{"model": "self-supervised image encoder", "dataset": "aerial photos of the United States (SatlasPretrain)", "isotropic": false, "activation": "swiglu", "mlp_ratio": 4, "patch_size": [2, 2], "kernel_size": 7, "projector_out": 1024, "projector_hidden_layers": 2, "grad_clip": 1.0, "batch_size": 256, "warmup_steps": 280, "weight_decay": 0.01}
Rows from block 2, named by matrix and row number. Rows with one number belong to one neuron. Each number is 128 + 24 x the weight over its row's rms, rounded and kept within 0 to 255. All counts start at 0. Numbers have three digits each. After the name is the row's rms in percent of the matrix's.
# gate: MLP gate (model.blocks.2.mlp.gate.weight, 512x128), inputs 0-63
# fc1: MLP up (model.blocks.2.mlp.fc1.weight, 512x128), inputs 0-63
# fc2: MLP down (model.blocks.2.mlp.fc2.weight, 128x512, transposed), outputs 0-63
gate.109 097:105132101121123111121134137087118135111099156121132121128116130144103123113109116128156123066115125190078152113109162141148124161152150151109152124090134150133104129135130117168081118151113101
fc1.109 101:076130120115128128141138091145097092149160122155174116143099120099135150162091139096145087111101113139085123124156085112163128131111144147133093131116135092093146139110132146104160120114082153
fc2.109 092:145159142138134146157087135137161179127129077133096178124127138127115078161113161163124115115151145143139144188119123101180135127107103126111140133169158156097146114133142087085145096117143153
gate.110 096:154092139159150112104115109134123131110113130152138130094113157087090080149115151128128170127107166098090099120173141158123156135107112138123167128090096147119145144089146106119130126157123086
fc1.110 093:127090131128128104093135118102131122117101093141109153117151140131123101142126096133159127139163123125159124143139133142101141153091121156116117140111133158092114118129146156133093108087116144
fc2.110 106:117127097157135099126151093132114124074131111157127132114120113095102112110121120158122116132121149093116131111135133152143161158087078108133104118179140159159088119175139134116079147184144178
gate.111 101:142102135145111123105142129113149124113144113097079120105121185102120075099150107123093149169119095085157094144144128103129084117132124129118146168128126111103114084119146154123166123095122093
fc1.111 107:143148102143107148145045147142113142192112115147173139124120141159145152137127130125096135113120093110157134130148096173157144096120095097145169119124103115085100138155116106106113106135107132
fc2.111 095:109156103173118153144107119138118119102098094119107111141081146096108121131146131157155130096120108141118114123106128111098096130113114083112139147164138166116138117135139131094103096116134108
gate.112 105:120135120144155122141150136129136135131186096118151121164120071147123221178110143144153089107122138152117150145147123124142158100102115125131113128125130159156132126162142123133124099123150148
fc1.112 110:100142135106151121119081147134109131153128111089127119082152188118140089119086128135109148110100151135110120116095115138137150144139121117156109114121135113153167123118141098143128139117114091
fc2.112 110:139134095118078145142135155180147139166154110107155090117100131123146156132115126132156139119126087155151122118102143147157132126145105150122121154104123137097130151102141083117125111142153158
gate.114 103:146116105144135087099120171128154115120176148166109116106133142155148163153119132135118134160156105137183174119105111141136085108139109159124157125143199107132096119142128111100146108088079144
fc1.114 101:135189169115157082174132130163127092126123126130153144158131131142123083127127111122140109125135125175155168133138114121157160096109079137103101175120105108123101121095149100142101158144123178
fc2.114 105:074123143163152179126116120122126169129136151108111145135113147073119087108092160108117150141125134170117174083113103143128134141105143167102139140095113170076120101095166129095145116150123132
gate.115 098:128151123103129116168117053117134139138149146143128160156134140127143135176107112126089112109127140176095066082162143116132146143115115124133117158147134100144136161087105087149145090179120112
fc1.115 101:141128104109145123108125133111154081095130089095128104122137124119123145116189114147122114132141114136128147100138084096127160099120122174142142126102070150141122123079140132121116079169137104
fc2.115 091:101118147112118155087114131118125141138115060128119167101139128165110136140127141144135147127159147163125136132152099110102125115110167132083135131122106127117148140138144122124147135122121082
gate.116 099:103103135125109137092152091157135152147164137129102138115150124108173130155134150144140125172086112152107147112107116104099099130177162125110104113144117137086107136048162151108130153149152096
fc1.116 104:164129125085082113094097107130161125143122157114123098123151116124136124133112118076142152180123131120130141094132129102136133128095133134143119116132163133106110087145095145138140127157176113
fc2.116 101:130130142147078153140127121154102148131152057148108118146171092095140139121136100112122116138133161128077150119128151138150145082085151111185157154106121101147113133121161105107158124109086122
gate.117 102:129173118113133167145170160135118127122137129129099141101170134150134183154178125140149157129117133116150142123191125134135111121145127130117166129139121134119093133140147148120155091156133112
fc1.117 101:144141127154151096159127091113059074098142118111109127067189126132121121115094136075127151098128105107113106116116146091129102155142162118149132137075123116128188153128120118131106090115180165
fc2.117 103:158147129109155180125144112138105111146108113134126161173116138089118099165151101130120121128144122147113153147071188136132083098087166104128123133119128142059144137122102093144147139085123083
gate.118 096:101126157098130152115091153103086156192149152142144127139122145114098077130143116106108120174139128132159146139068169130140128148148126118130106142076124153118130157166127116116148133118121170
fc1.118 094:088138113150146149149125078130154132084071129152150129158146130137103149125122119134134117074123149132111124080162137123104165161122114154129091166171154113143124127115124141143117151125155109
fc2.118 098:124137102130154148157156144103125129171137062141139128150122132139142110131135135122142105074168116127140130153141102116121116114070111125139115148152122097133172171118134152151133117173118145
gate.119 087:091084130088132125129160135090094154113149139128169100153137153137108104082124123120104142167091139130090144096165117097149140119131150106124110120177139097091123149115132106121127088119165114
fc1.119 092:127129161091114121113091110100113167120100128126137128138135128130114161134145129119142141176081114122116164138155156141125111131119107171138150084139151103112097131126090115138116102137134135
fc2.119 113:143104135141159139161150132122142113179120130132169155101151142143118120122144127134113117108151137103134087123142136142121110117148155187195164147086103141136097138104120080167132124153164101
gate.120 109:101139126149146130085149108124162154108108095114096115074086104115128148113142106132114156113132200115105143166132164095084108079126105139159133157103117112133122140170097150138098139102116131
fc1.120 090:120087140114136145115138135122162150129128117154138155118145160090156114164075131124106102128113146124154167076098127097073090140114123115166113093122120118152119155127135097125114128128159124
fc2.120 090:149091117120141167109106097069156137156117156125127110127097095137126125118139104092150129110103166125123145184115157136134092139147133163168146122134109153128123100107077116119093125103123130
gate.121 098:098131133168076176140128135175099149137111141122076078126114127115114145140141131142117151100148111095143100124102134133134180160123169135134184132139134154109115154121117093138166126129100082
fc1.121 110:153127150143114161164135157164131143123133156083117127136108178129133101101117078131135103151108083118138161105111092121159131113125125095092098151161081093116173102134086136132123120135116106
fc2.121 088:152131104146130147141119137134081125108148135115129104156142096138117131124107132140097107097141092133134145162055130111109122109153121168122046133132153158117118138145125107104167097135133128
gate.122 111:132154150132103148165105116126088145123114068149117110130106111125109121114092141160109137150126101156125168113134097141148129154109120140136098125138151128131132169075126105169145182106184159
fc1.122 094:173129119060159116132167113121128105082141145138139107082134124136101096123137133165126120100107119146134138148141151132170108118111120147108124121098117123144128088137137158169174122116092120
fc2.122 088:122141104123125114129138156116147146186154141153104127195141146148107144139094142177139129129132160127138126130173131165156116127093131123091110089109100114121123150100109110098160105088187142
gate.123 103:125167121159128161139157093174172153137133095139144137117133177097156135127125116135078153114119098161160137129126098120111108120145133056105097159116131128112130078088108152093135154116126142
fc1.123 112:075152141175132143139143196123173116121102103173119158167112120127095106133144095143079113105128152136141147143109116116094098118145107103110092111092128145160132078107118091104122124134144109
fc2.123 104:097143166126136108138160143145111095114128103129143108134149139159125166147126153118157168115105118129106173138124145092111100118138156108085157118146138113111095103111128165111107078132116111
gate.124 106:138140071112072121162151102134104118124120128133135115142157140127116136120153102107129131105113126096117141130152098114143195127101094124097154152123121086141152128116111115101084157075129170
fc1.124 104:092110130144137119135153143184112151098174105125135139115135153115134099132168119129093129110136088124127120125152107141102094117148152096075121081122147116157167121068121123111132118082121118
fc2.124 087:176138170122088146120113096108156148143128136140126115121122112105171161136103139172143103116141113111142135088135162164110130113134113121166114138143162166084131129119143156131141146115110176
gate.126 099:133154131088136163103169094138097155159160085148124138131109110138144109123096133153182139136106069135137107134127150088122106089122148120131115120092115151106139121126141136158074145156121141
fc1.126 098:141129089149164119093148152131130126125117121116127146124118158106127138115125148137120122148135158084113091133160133138114118100125145133122126141104102124109106116080148151119156113100173100
fc2.126 084:162108108133124119141148141167128155109141097173073168147168166098156077140118129167115129163144120148134123131128161172148109149143150107130090143125088134122119148146107169134154120132103112
gate.127 112:185101167143118100125151114115103132093140154126120146137101161095122120149141085129138131124135137159114114135105136103142095110134156106154124162089140141119097186125092125094152153135104129
fc1.127 097:093132130145114112148103104122118090125144183146177173133121129125121128104155169127134138112169134117135111168147126148189148107120110135152182125130099111090069102127121159145158101116120125
fc2.127 091:135084066082118125151143141128119146165146139137124105143162136155136081136119120111121104091135150093126062142132137151155099124156115077125116153158112140133120129140141169110134132154115152
gate.128 089:156114155160076166146105121147118163116117135115120129128076162128106121128100110145147195059131115130138162157108146135136111128097110122143124154112089126116128116120127139127144097101106071
fc1.128 094:117116137114090130087149164117147126147172138116145132061089128105124118180113119163130103093142088082126101157133111178102189128124096094101110108137101117129167130114139185134121125145102125
fc2.128 110:094078124085134102122135141158141120121158129142123082169134154099123107131150110128087114131109086143120084128081145154119133126115167076114139109130111110132102164166165113112082127108129145
gate.129 090:141116129123120135133092118162149116129133124133120125080143130129094149129144111149133136136159178121108168150149134157108099107139147190151144100100128137097153136076109118154137126128101122
fc1.129 099:135122130132156132142137117157145123161106087117182139129179064103134144154094091121165128145109149101109176081158136125119170098174161140146141145107103135125126120151151115111111123162112145
fc2.129 091:109146113175170142124116129111143071089091118142157156119169101160150129081142118113114147125116113130138098124092116109125149133094136143135117162065133137138114152112094143120150167122119130
gate.130 104:087135113132165090123084118099135133112114121138137174160151138149099133087136129134113130116112119134179124148169094140156175132142187135116163115113120146119123123126176081126122114151112132
fc1.130 099:150153097103126092097098126146142127158087092135107121120092114126137130152145109137133090109101147144101135126126083082124084138141104134127125142123121125136142110130122142109117175125154137
fc2.130 126:095151120097134111132118145112149082113122162062133113121083119129134164100128120120144143128093089069133124111121142088134175073145082111147134157145113098109108113154080139140140185143146114
gate.132 100:124111107121147166169146121104098111125129098091162063140098151127114132147158164128115137129154161165114125116116156098149094121102100126116103178109106127178057139113116143101129134140172116
fc1.132 107:131129090139166074135146101127134103144139148130132132076123130162137137128147119142173106125161135153137141129134141146158142112145152129109143128102141137105150159116128107104144157109154085
fc2.132 095:122137131121149134103145159137125154113129105134200148111146091138100168122127131104155131129121114115137183141142084109119128115123113130121124079114110170205072119135111121132137171156135172
gate.133 083:183100134121135179102114151091127103106118108134156128184158068147122157118138110159140137079133134081145117175097118102131135167120140142167116143089116129173126142149139097155115141139143156
fc1.133 098:132166076143144130121152135128119121123155119114152153110114144102122133143136095134146161168123155154129155161103134138159124102118140117123167136153143167163120111115130156154105115168146149
fc2.133 095:160148105121147105105084147122128137159146101047123133129126115112139123150150186182131129127164164147118148130147131148116129117116100158162143147052126109134139157119122125161103120161127154
gate.134 109:132153131139134118150105134126127135112117115144110097140120137137110141094172105178116095183151124113121106140117064105106113101115080169123119132127139071146116123169070076114160102118175163
fc1.134 102:181125126152151102126107166116131087126170134142113116155151145106082128116091124133112099103160128114140160127107093136133117125094180135159134114141161120106122114126108105088095116135114125
fc2.134 096:118112139117124164109100139120125108112162137154149149091137145122152153096119150135129111109097176137107153149139153116133165109104153116127095129131125117084136121127100089085107142174143138
gate.135 101:140120128099155095117143100141124128143127129121140135120125112111117138118124153100105123114089146124159098103141105143088112116112104088086085136159132108135076132169086135134136173122114160
fc1.135 099:135167114119106165108095103099129129071137096134099108102126082087094106162112151111142156102146124116140096120130136118151120120140141127156132127084121135112115112118139164128130132130165156
fc2.135 105:116128111133135107117139155146122108130140104092082083135142137149154143135136118110151117138133080101193150114126097146132180177099161126123115125136106194161142127147127105174128125134124137
gate.136 101:135161108151161115130131076126166178130164127125149151157110148137122090131115160120150098157134149141105137150146161147104109146117126115139128177117131112116141162122143116128158143214117154
fc1.136 095:154148056143137082142144157116096084119102154104143181150110108132167107117114123151110112112111134124132125137119146096122143081110130090112133113130132116071113128107139110099135091138151094
fc2.136 108:129123126114080066115098125131107166166110088077092128140140128118158106116123142154108117108105147140174115099119128104157131126157159169143147137131130112117127129107118091166143121115174128
gate.138 107:104108143134155125111139139118121156086149147086159126106136151094132093147118103147145142116158148129121110117119126102073118114105133120157156106108102130079149139108116158108097138153193095
fc1.138 103:109117115143102124130124106144142166154148152093147148128108090135143155173119138130138142161167130089098101161156160104172112104104085087158129126135107131124135103109136135106100139094096162
fc2.138 098:125108101114156167102111127095153096128129115109129126175099159110144110105133136182115126163099129094159123147115121148149147118150153118094137105145138155101087167108141129106090155099149162
gate.139 106:122157129155160082091128149076143156128160119151119058154124134110144108135077096108146118176126129120115105121167137084125117148147141135131094169129139183143110135148131131154135158157135117
fc1.139 109:071130107124141167081157119122103159169102154147157116171119132130120137171128144080128089131114083120108111143100154126137125120089122092171116148094115094122140158132161181128126081142106091
fc2.139 104:125146159101160092150097140103154095163127120158155107167098081144108121130096122112147127125152159146123122145097126124117178118188118143144172125126077133113129158137132147126134157119158121
gate.140 100:137076108111147164152078147118156113110120160140099116167120147129171134105093148125143186115149165114127141130139102151109109127122163141107124121133164162152110137144130138121140116101105100
fc1.140 103:106092150122100181119183155092111158113135160126121171169098159148116139133115152118164144109108096125130106102193109134144128101131125159105149143088095131158093111125099127128158102135117116
fc2.140 090:144141120122114128116157098108082156121125131141136145117125096175143140124124142113100102128177155105150097138159122138170154135077157126129162146170107133111147130115108165135134128136129165
gate.141 093:082158142091145120176120158104143140134069153146139134133145125176084169128105117144116146156130113134119131145088148154140124152183107115129152101145081133112137146100147101146105098081075128
fc1.141 096:136087110087104149119135135162069143135139156137111103107143114112077141093092122109117161141064142165150130162086131132144112149134137112094148090147112114139129143103101127139135143154149115
fc2.141 100:072166166149083108163126115126139157112100091118098132158161168131137137121139152122150119104120107127134131139125122112152159123098097088130106092130105137102108093099149143171111115149101119
gate.142 106:128120124143135124168123105093087126131139107145130127203143148115162137132103075155150125139116139124166083096109115093151133124121125098096120127135136121159120106122148108122146134149131175
fc1.142 112:154141166107166102149147107124081104119120132079092117103107132184155114118125067113110152098118131134170115166160177131159111143152146127132150155086130121120102130120149127144137112143135133
fc2.142 100:150135163138134115131148141157134122147121092084143143112068125129122125111133118153102107181137172137146125055120111122145093114130132123163084134129162163157176087109162125088134121134136130
gate.143 112:134128146143138111133122184114102102135143138104121104127121121159120101146124107178142127142154135137165116076147140126164159133139136126165106122151060157154144074152094126123170128129137114
fc1.143 091:140130116132111160165148145108098138159153106099090108128107124146124191114122130113131118104151120143159110132093156128160119100078103104145103106119112143153148100131154115132112149118129116
fc2.143 098:124130150129142094153151171163181144173172121115133137137122145113146105142154178116153149150112157159142144082136134108104114133135120095129079124112145162146133080115111178141132106141179115
gate.144 096:092148105148170122169119153157119149124113181091150148113109082140162128141171109155135130164128125146132082099121112103127111140144113132155080138101144146118114103140107123127096146107124111
fc1.144 109:132136118127124106178112083100141128136116151116135119148131135102114130117152123094096136120106106179111094154158159111110124157128104122131134087151146135113133155164134155106106176090113112
fc2.144 098:126143108112086115147103124071149112098117139129162139123135119130107175097123124104131143135095125065119151101116134118170097152095105143127195163105101142151159120150131169136132100156108094
gate.145 090:102129155109131111094172119118139133124132129131091134101105138105130184170097151128138129187138118123151153104104128108141077126111119120110138174127107105108110116165129084146134126082135137
fc1.145 092:142146147135122099128115137150141142123139163140098098137137128145141128104086096117157137160143097130119145106146080139175127117096101170098125136115119118112135114111175091130118133135078086
fc2.145 107:097129161177128157101127101121106114123102125153097146125133094101131100135115113130117126091168097096182128188095104104141114126157130148138152139137125104120142170105136160142123134093110091
gate.146 102:132071163103148170089143117157166123118084116115119128112133151095106134133133121142144146129124107097113119197122149152170091140136142083122122165128111177155152116127127133136156108103105082
fc1.146 105:162117161111194154116152118102131091127114143105124161139128170136138091129118147139120113160138143115102170095074141153127150116171117119141103109105143131168109142121165145138140120094115158
fc2.146 096:120174139120129137123105137157137098119152110202157146097123135145152111109084119131088079134139154144120144125145125159123116126152113149122127179129134104179144112132131164104123130067131165
gate.147 104:100135141124130099130142146135117137162137095089119139105138121107131118141102065161140082143092145131141106108112174176095123110116091105093152111114144119135115148070116151120137111131127144
fc1.147 094:114114120129106086134107089142104157143140103114167113126107124097052134097087132113098131168121155110104146128117140115127129096135172113174127136157124137105104143139170103093125164099130091
fc2.147 087:088158103129128110137095116120118126128157110094157141118190141134124150123116157135160089128119132133135127131091107158147114122121144110176090121102084132080089135110138120110094134140145110
gate.148 102:131116136074126113131137164165143150129146139115144157127092123093140115120104124119119130136130104098141136119172099129133102145146085157139100119130142107100146155143129136126098145161109160
fc1.148 103:142141097107146091147140108116123088120143107121104125108125147117160138149161118129170098096132090141128134158148072142155157120124115135144124106109154090111124094140153133106129146154099096
fc2.148 088:174145092117132132172098126111135120098134089127105133100113114070116111153147141104170145153159143157118098131138133100147106130108131123123150111161150131114101097164153176161124147119123167
gate.149 084:119088104124116164059160151101116104096149115139121109119099124084122137123146133118132100103126122095123119143116128158131089130138133130128166136084163120117130124123128082143142121150162141
fc1.149 094:117119119160101102119151103118143084131137151119097117119115095132114159113139128117120138158122130114168130144121128136140129105128067131124125181094130107119080091098086113136103131104128160
fc2.149 099:100115134083099123134144143138139152098141112125115119139140124127168162162105152106169113100146121131130121141113147117112118135113067101094121114153103162166159128127111114100126157113110157
gate.150 100:141142166114103115172130165081094160142094179146116136132151139135109108150100129115140113171164106139161103133145123162128145083104143108139080101147117181142107161129106157109102152109131117
fc1.150 108:085126139112185151158113121145105142140111126105113056114161169117147116082140102105170174124126158150136172125166133111143164155132110113161104133130157113135147142102119139151122163166125123
fc2.150 089:116112121151143097082178170126146135142139110109125135137112118115153140137161113130146168132124073118081123110135144115111161111124091119146124120115108129137133090083115130194137133135127144
gate.151 098:082131093155114171135149114121137138112123142114129166101121114113130139085157146127132161102108125128183084123124169134124157098123131163128150141161126178132127133105121055102116105098148130
fc1.151 095:098132112124163124081147112132137151154172138147162095101145124100159131163109128094113136151134191086069075121109123126147147096110125116123125110124128150134115110145135175127141109118133128
fc2.151 116:155104147132135171098114145122161117144110154122081121125153139112121149088131134136125121084114126115116088085144116125166118122151111181093123143132088121122134120169114145112131133146088102
gate.152 097:165143106116127174110156128179144068169115093135126163110157144138084104116146131146086110138124102132125104097086143137119149123119142157133121101140099131110138117164134148100130127097142144
fc1.152 100:085142115150133114129143143146123084124153117121109092148129112107160140119123142160161136127133114135135131137126116131071108132107087086098119121106119135172086123176165094106122163132111139
fc2.152 101:077152114120119111128132105128149119110176161104192109108130122158112126141087129116129127120128144184081108146112108158091105088156109141130090117144113163116125156165142114093103119127117129
gate.153 101:182101155154109134122125108109069175077152117129140144141105147105131145128129157120127126136091132109124104133145140124152112161131112143094093104110096149170151126130140147118111140107118155
fc1.153 091:098173107115095142121131121116141096100091123139128145146143094169158132082117128155130096163112144151132150123146145130092118128164112111147132128166104097135113124138115110171140112116155168
fc2.153 107:149155153165151112142089174102103130092130081132104131156133091143130133160169118070138152122140099139117152157119105122117121093133107114154137183126082116116151125103142093147108170114095148
gate.154 102:111107068148117114137132122148126142121162119145158114165128091135123118129118124168156155134212144144104116083125147142094138100099136120144137099079120160090153162121147176104132139115148141
fc1.154 101:133103127152125130129100094155125138120129117128126146121167157093108107143130117098103144102181162116078101119080117133109109082101109098108129132126132159114111150144122119129116130139135095
fc2.154 124:160147140118122132115123101133117146148159112108144161171082130121146082102115073120126123144155135138137087114127145141122133158171115162125122133149183160118140148114134119166093178160135115
gate.155 106:145075092127120148133122148131135125111147072154124103139101161108100112111124138084095123103096166101123081156115166115057143152122146152127128174141157115185110122113146146116143153098126100
fc1.155 111:137146127125079125132089098127150110124104119119171136176147115089129100169125141188155151120158126119152136137126157138176162150129114103118153087111105136076091126152132131149127076139125072
fc2.155 103:180115136151137124159127113087098130152093156108098142158127101142123148136111131094135096095109164108145119107141090128163144110115132098093148199128128111133156133092125186196155104130095116
gate.156 097:162157112138108139190161117132113101126099091090127118073103116177157149134102134175116142104123118108130146147116101127149148120152096095091131142157143119096142189161111101133143114144123099
fc1.156 099:124112145167138117156109106123116150168116166090148132130121158144112144153114108120156135107126114068155097135092152190086152159147155133138119125139144138124100103138089118132150171121107103
fc2.156 088:150113107108092129148116149120126104122117141155162127157143163136162087160162137125148188117111097115076096151097079139116174099151098113146155128086117157112123146151133135144120089147130132
gate.158 094:119135142105089090118133151139188110084106133148137127187139140151123129094112139102136154145117130090069148125130146141129127172164109130146117136100134110104100153108119160126133118143141125
fc1.158 097:119131149150171147088146137144144182119143114154099097167098136131193124142129179081143149122122128111138071115155141101127139136118105120111076130153105159095105135149153099165160149152137082
fc2.158 099:131113092183143150110143158101142137128126163131119123139135138139127140125120160139115140129129129138128120079164153171132110109109102156123156120103125112112104148159128102144183080117122117
gate.159 101:123109102098076118152105086121094131125170123145109143110113121123148118090174153105102097105178137126129119174134110089124106112115115111094103121113130147112150145149111112154152159185121119
fc1.159 109:186125129116075125112135132117133133134086128108157160166078123102156143151147122135138084122125140100124166114144107166121125149130097104112112125124142156118120090120149113121121115107098125
fc2.159 112:099130132156133118162122139130129160158093118111133116105147113106157173151143133119163121175181135140134141103128161150107130177117165135122097094114149129133098112136169101110156107140105121
gate.160 094:141114113099118129142103116085147175124120124138141137145105140126156088162111135142140152132099140159127117143123125115152140113124089096083107085142097170125174133147124168100147115160139121
fc1.160 091:162146126121151140152103129128132159088094160146142149121161118156094140117166152110101113131168095151100142092088122148149109183144168129106120151152122107142093128151144157106094119117087093
fc2.160 104:152117081140121110136116117090137092140122181136088156167115107110127137095151078101169113132158148158132151104143110130111111114106132132111127142122184134124157153106122129146144131142175145
gate.161 104:110068088136082096112126126175101141150133133073122128139091148108113155139078114107112161098140111128109108117172123109136095152130132105118136106129126154108116136125100129120068134139104161
fc1.161 096:128135117136178125108149138135132124140110158140138140132114132088120139135110150088126147103174157112119145122135131132123142125166131140105152149152146139130160129082144145094127101166125120
fc2.161 099:132136083140120125143189155158129112135120203120139120083124102128126129114086091129084143140143159132081168158144137087146165120129143115146135166122111159125117073132154145156168123140140174
gate.162 098:107118098108194106081155094123158060165149146125125113112139096134166125156127132160109138089139109112114175119126134169141156107120140077140116093146073119127146142118129141120139144153141119
fc1.162 101:138158127113125086133120113090120130138063120108129109177123113139119149115129121143147119149115100189102074141133083117130145111095119112111131136159085130161135150156134105153094120169110166
fc2.162 106:119163126109107128129124146153111099154105128130110093148169189189142162133160126112139132113152095127162098162125087132117094119097117124121137138135149157117132155088128099115135129129178129
gate.163 089:107088174133102164125156133141128153114161150141116115079108129184127152146143133141146132165115139128135086121133117121177135074099133155148142147131115077142134131074155125139100136132128139
fc1.163 095:112162095137117090131137136126157121128100148133121155137191095123095118118130135139127127120135101144150124146140157062180119153090109137129115147123129087094109141123089127116147119108135107
fc2.163 112:143100153155126135115082152154122153118156149128158170149141094144134099142136124112095125093137192150093165120129108106144125150119127129127117185133130116081136147126161164113129114111139093
gate.164 086:129117120142173125091148146152092150127157130097133113134108092123102154125120133139120102117135147131140145121147142093132151131126130131202084143136120139083167152153089171145146124135116115
fc1.164 105:105159104173125095162143153106108113106145133128127167172161157083133142151155120116148111156155123122140122114113101164085122148139150126124095155125149085173148137163140092162149141102128113
fc2.164 105:112082121092119154082123093124154129138106126139131133069116139135113128181115104094145118130149191137122164129138091141114170162138164095141100109106116102188125143186140137064094105153155120
gate.165 097:149090135124115103142094078127133144141165146152115179126130127151157135142121160125137127098103154106071133124123120131120141149156192117127130117132139125127127128059159121126139137128123135
fc1.165 101:136128158126128114180124089129148096116137081130153136108117116163125060124074117166136080127143131102100127103117077125122085109156118131117143130144122118151114136086170123150153155115127113
fc2.165 097:166147164106148124113116093161163122125111140120136087136113106159115100098089080157133098104133145113150168145121146130108125153112158141112122137140124089124084149113118120139171130118151144
gate.166 105:157128119113117114091129139102112100119172188112166108121066132121163178174125136137141065142123125126123162094136095109134171104118145129110171137158106151115152137124115139099120152141138106
fc1.166 099:144134102133153108120131104144105110103118118123148096162138121129105167134111161149119063104109094080126117109115099098099137121131120094139145131134116159139128129146140144133088172142118118
fc2.166 120:076105115110143134091068142119164121138162163135155135140161111133105122141068173098140123136161109161137155137118104152128119113141140135134160132115087115158140137138125108169120121113143107
gate.167 108:112084110118109112132083122137205127145178118178110125114123097124162158121111173112131142122136148159117089156125138131162137134108147161133128130140115129119133102158142133137116109096118134
fc1.167 097:155121168127142099101156108144135137133154099119148116143108129131111134106110146131170152166150124120111120077101153184158142110074091127119120115143154135157159168110130139126126153120111139
fc2.167 113:138138113128157089140145114131134131095141145138090141136059124130109111141132064126112109109139082135138123062110133165141139112106087153100133106133139166150122131140159138094146121142141164
gate.169 105:175145135131098113141072124151134142173126116162122084116146137111118103122118137123105175125144166130142107129134132125109123139128106136115138138129131117093111151115120173118115112123098117
fc1.169 103:145051154135153157106126127101094138111100153146113139152098114091162109133159088095105124164113155153125118124143154091137103124132162142150099128098109113099119113113129173136149141081116121
fc2.169 099:132142116122092141185090101139115077147126121139095164122136171142149141085117143116123111107148148105146117121107144145169075133125182123120140136133159172176145131071148127156136120105082131
gate.171 091:110151153184109111146136118097110156122141126123114126099116159144143109082159114097158158136138177176108144122150183165137095126104141140136074104131159100113115122137138144131132144152118092
fc1.171 103:173161112092144144152128131121148129196112146153149133137121140147097130185127137127150140116091174097141141096119136162092121130135108041155141131123105133164123142155127116107126142099111109
fc2.171 096:087161151130122139142161104126132102147174190108154167157124120119133099141126176100136157124153135135121142179095107115136122109157133098109124103133136136185110124163113126144120097118164170
gate.172 101:160163149094132137148123140142128151116147157157167111151094119104112122111118100159146106113132124153133153128105103133144119159161107142184174169110090138098126133120114124122111085140142122
fc1.172 086:100139133132108164098126125163140141115090108172119157144149159113166106156139178133126098107124116093105126100140179155153123118147121188119148147166149122108142134141136179141139123174083100
fc2.172 096:142149097130133112136103143134115137132111085116087169130124116107173109115106143102143121104152131073154151136122164130155159151112145102078132165137081102102152113103129121116156140129166092
gate.173 102:135140153137102112134145156143121154128127153145168122136099139157137141128112094160136150174089106142131143121136120103122164163137126105104142160128108102159119095136142121105120143128096085
fc1.173 094:125152142121073078162116090130095142120125087169162167130125111107127097079170124139171136139128127134172155097121102087116110144160115137128114112094138121172101109141132123127101108107125121
fc2.173 114:127141183153073135175139148142152109106169145128140127118122065131137137111121161123115132103114174116130176098153162115152092172178134116140125128175162149135134115122125126141121141158092124
gate.174 106:150135135083085130143170146123160121142147148110120156138100167111121088156144102129103139124157169143127134141139114171128127099109125107135112133123125122151089122157101155113104111122135107
fc1.174 096:117125109109175158157145150136138132090179103135114105122062123107143149156103128178128156105156127145108122124109136091127154186124104118130119156095134134152119106118105136142108153075113173
fc2.174 098:127128123153098099167116101109105141114133136138128088133109140116129090136159092154119138146120102122123118098158133193121133114150171106116139154163156161082108175112084145150159109091098171
gate.175 083:098149122131134130111137117146151112143118123113129106127122141119120113116161070150154105149130151169098146108126148117091170115138184140121173145094125181124101077143177143076103125119155150
fc1.175 098:115133197127093080129117132121092130136125100123161123157145067098080106134150142107142106102138114126164118098128126118163133163125122159120147083139120108141104120092096122147104126110100121
fc2.175 098:144102147099162117155137129078117136095139108148116130159110103140113116127104158144102157099149106123171126117148162137159145132164144159159149117129164087117109142087137093176102168107145119
gate.176 095:101137113128172138126131150116115154103118144117165140157149175128124117141105125099158103165152113095124150085118105159124153146138102139114144142087181107150127116147131122092087103134129113
fc1.176 100:115144153120079135116132177132118130120124110151119097198139119139102142119069148171123086122123103157147156132080152126089074117134170150130124115147098135191088136094143151106158088098116143
fc2.176 087:106178146103134148158123122138122117088150126128108128114108168120141115138130115098090095145148074144146146122126211149162103120126119147137139144138151155126140071114148118108175133107121133
gate.177 102:128140073123126123121098123068116127124105145126103158152162108139099140153102129096076132170132157162109160137145129092143172140113134095163132147144119108122158149154099140129092162149120172
fc1.177 083:156121111098124115142152142123127092115144120130139097112091096126112108109176099131166142123138184119156094146116102142114126148128136075095156145090090096117121134104146113115180123110157134
fc2.177 091:127109159148090144161117102112082060114073156121136099099112097134123118146146146162142110104124118157128124142093103134143163096104118111130163133120114160164141136152128131149131109135120118
gate.178 097:147093130139081102108123166119098129110076145137097140087119167089138131138122092131126155116128151137109146106157140151099136070124150100131175139131102093148154087179116129110148108097143130
fc1.178 088:112132132106120127122141130154158118116116162120200098123104102151137159129117100124175143130157094097089132184139132158102115147105126137130156128148107110138081125164119113137134150154095072
fc2.178 082:157140118097139154169128136137140122126100133074116131086155153134166159123086146140154140159095130166110131097174096164118174126141132127138116104134127127120149104153119099137109122087194149
gate.179 104:107119125102167133127100128133101121106117114147139205077165144157128136143135113125162079146133147123105103121157156123098130110145152130136104124131118156152120149163102198174097088097118115
fc1.179 106:129115086138101191142120078119083127125154123163096093122083118085106121118143140163094117120143106123146073130110108125182122120135138139152103113143067142154162104138124127119104138107097147
fc2.179 088:122111141126146109146104158089127088175124143139160122162111143157150125154127151088165143099096169116148145161097113172125124116149091125088136127103139103122133082144131169115140113106160156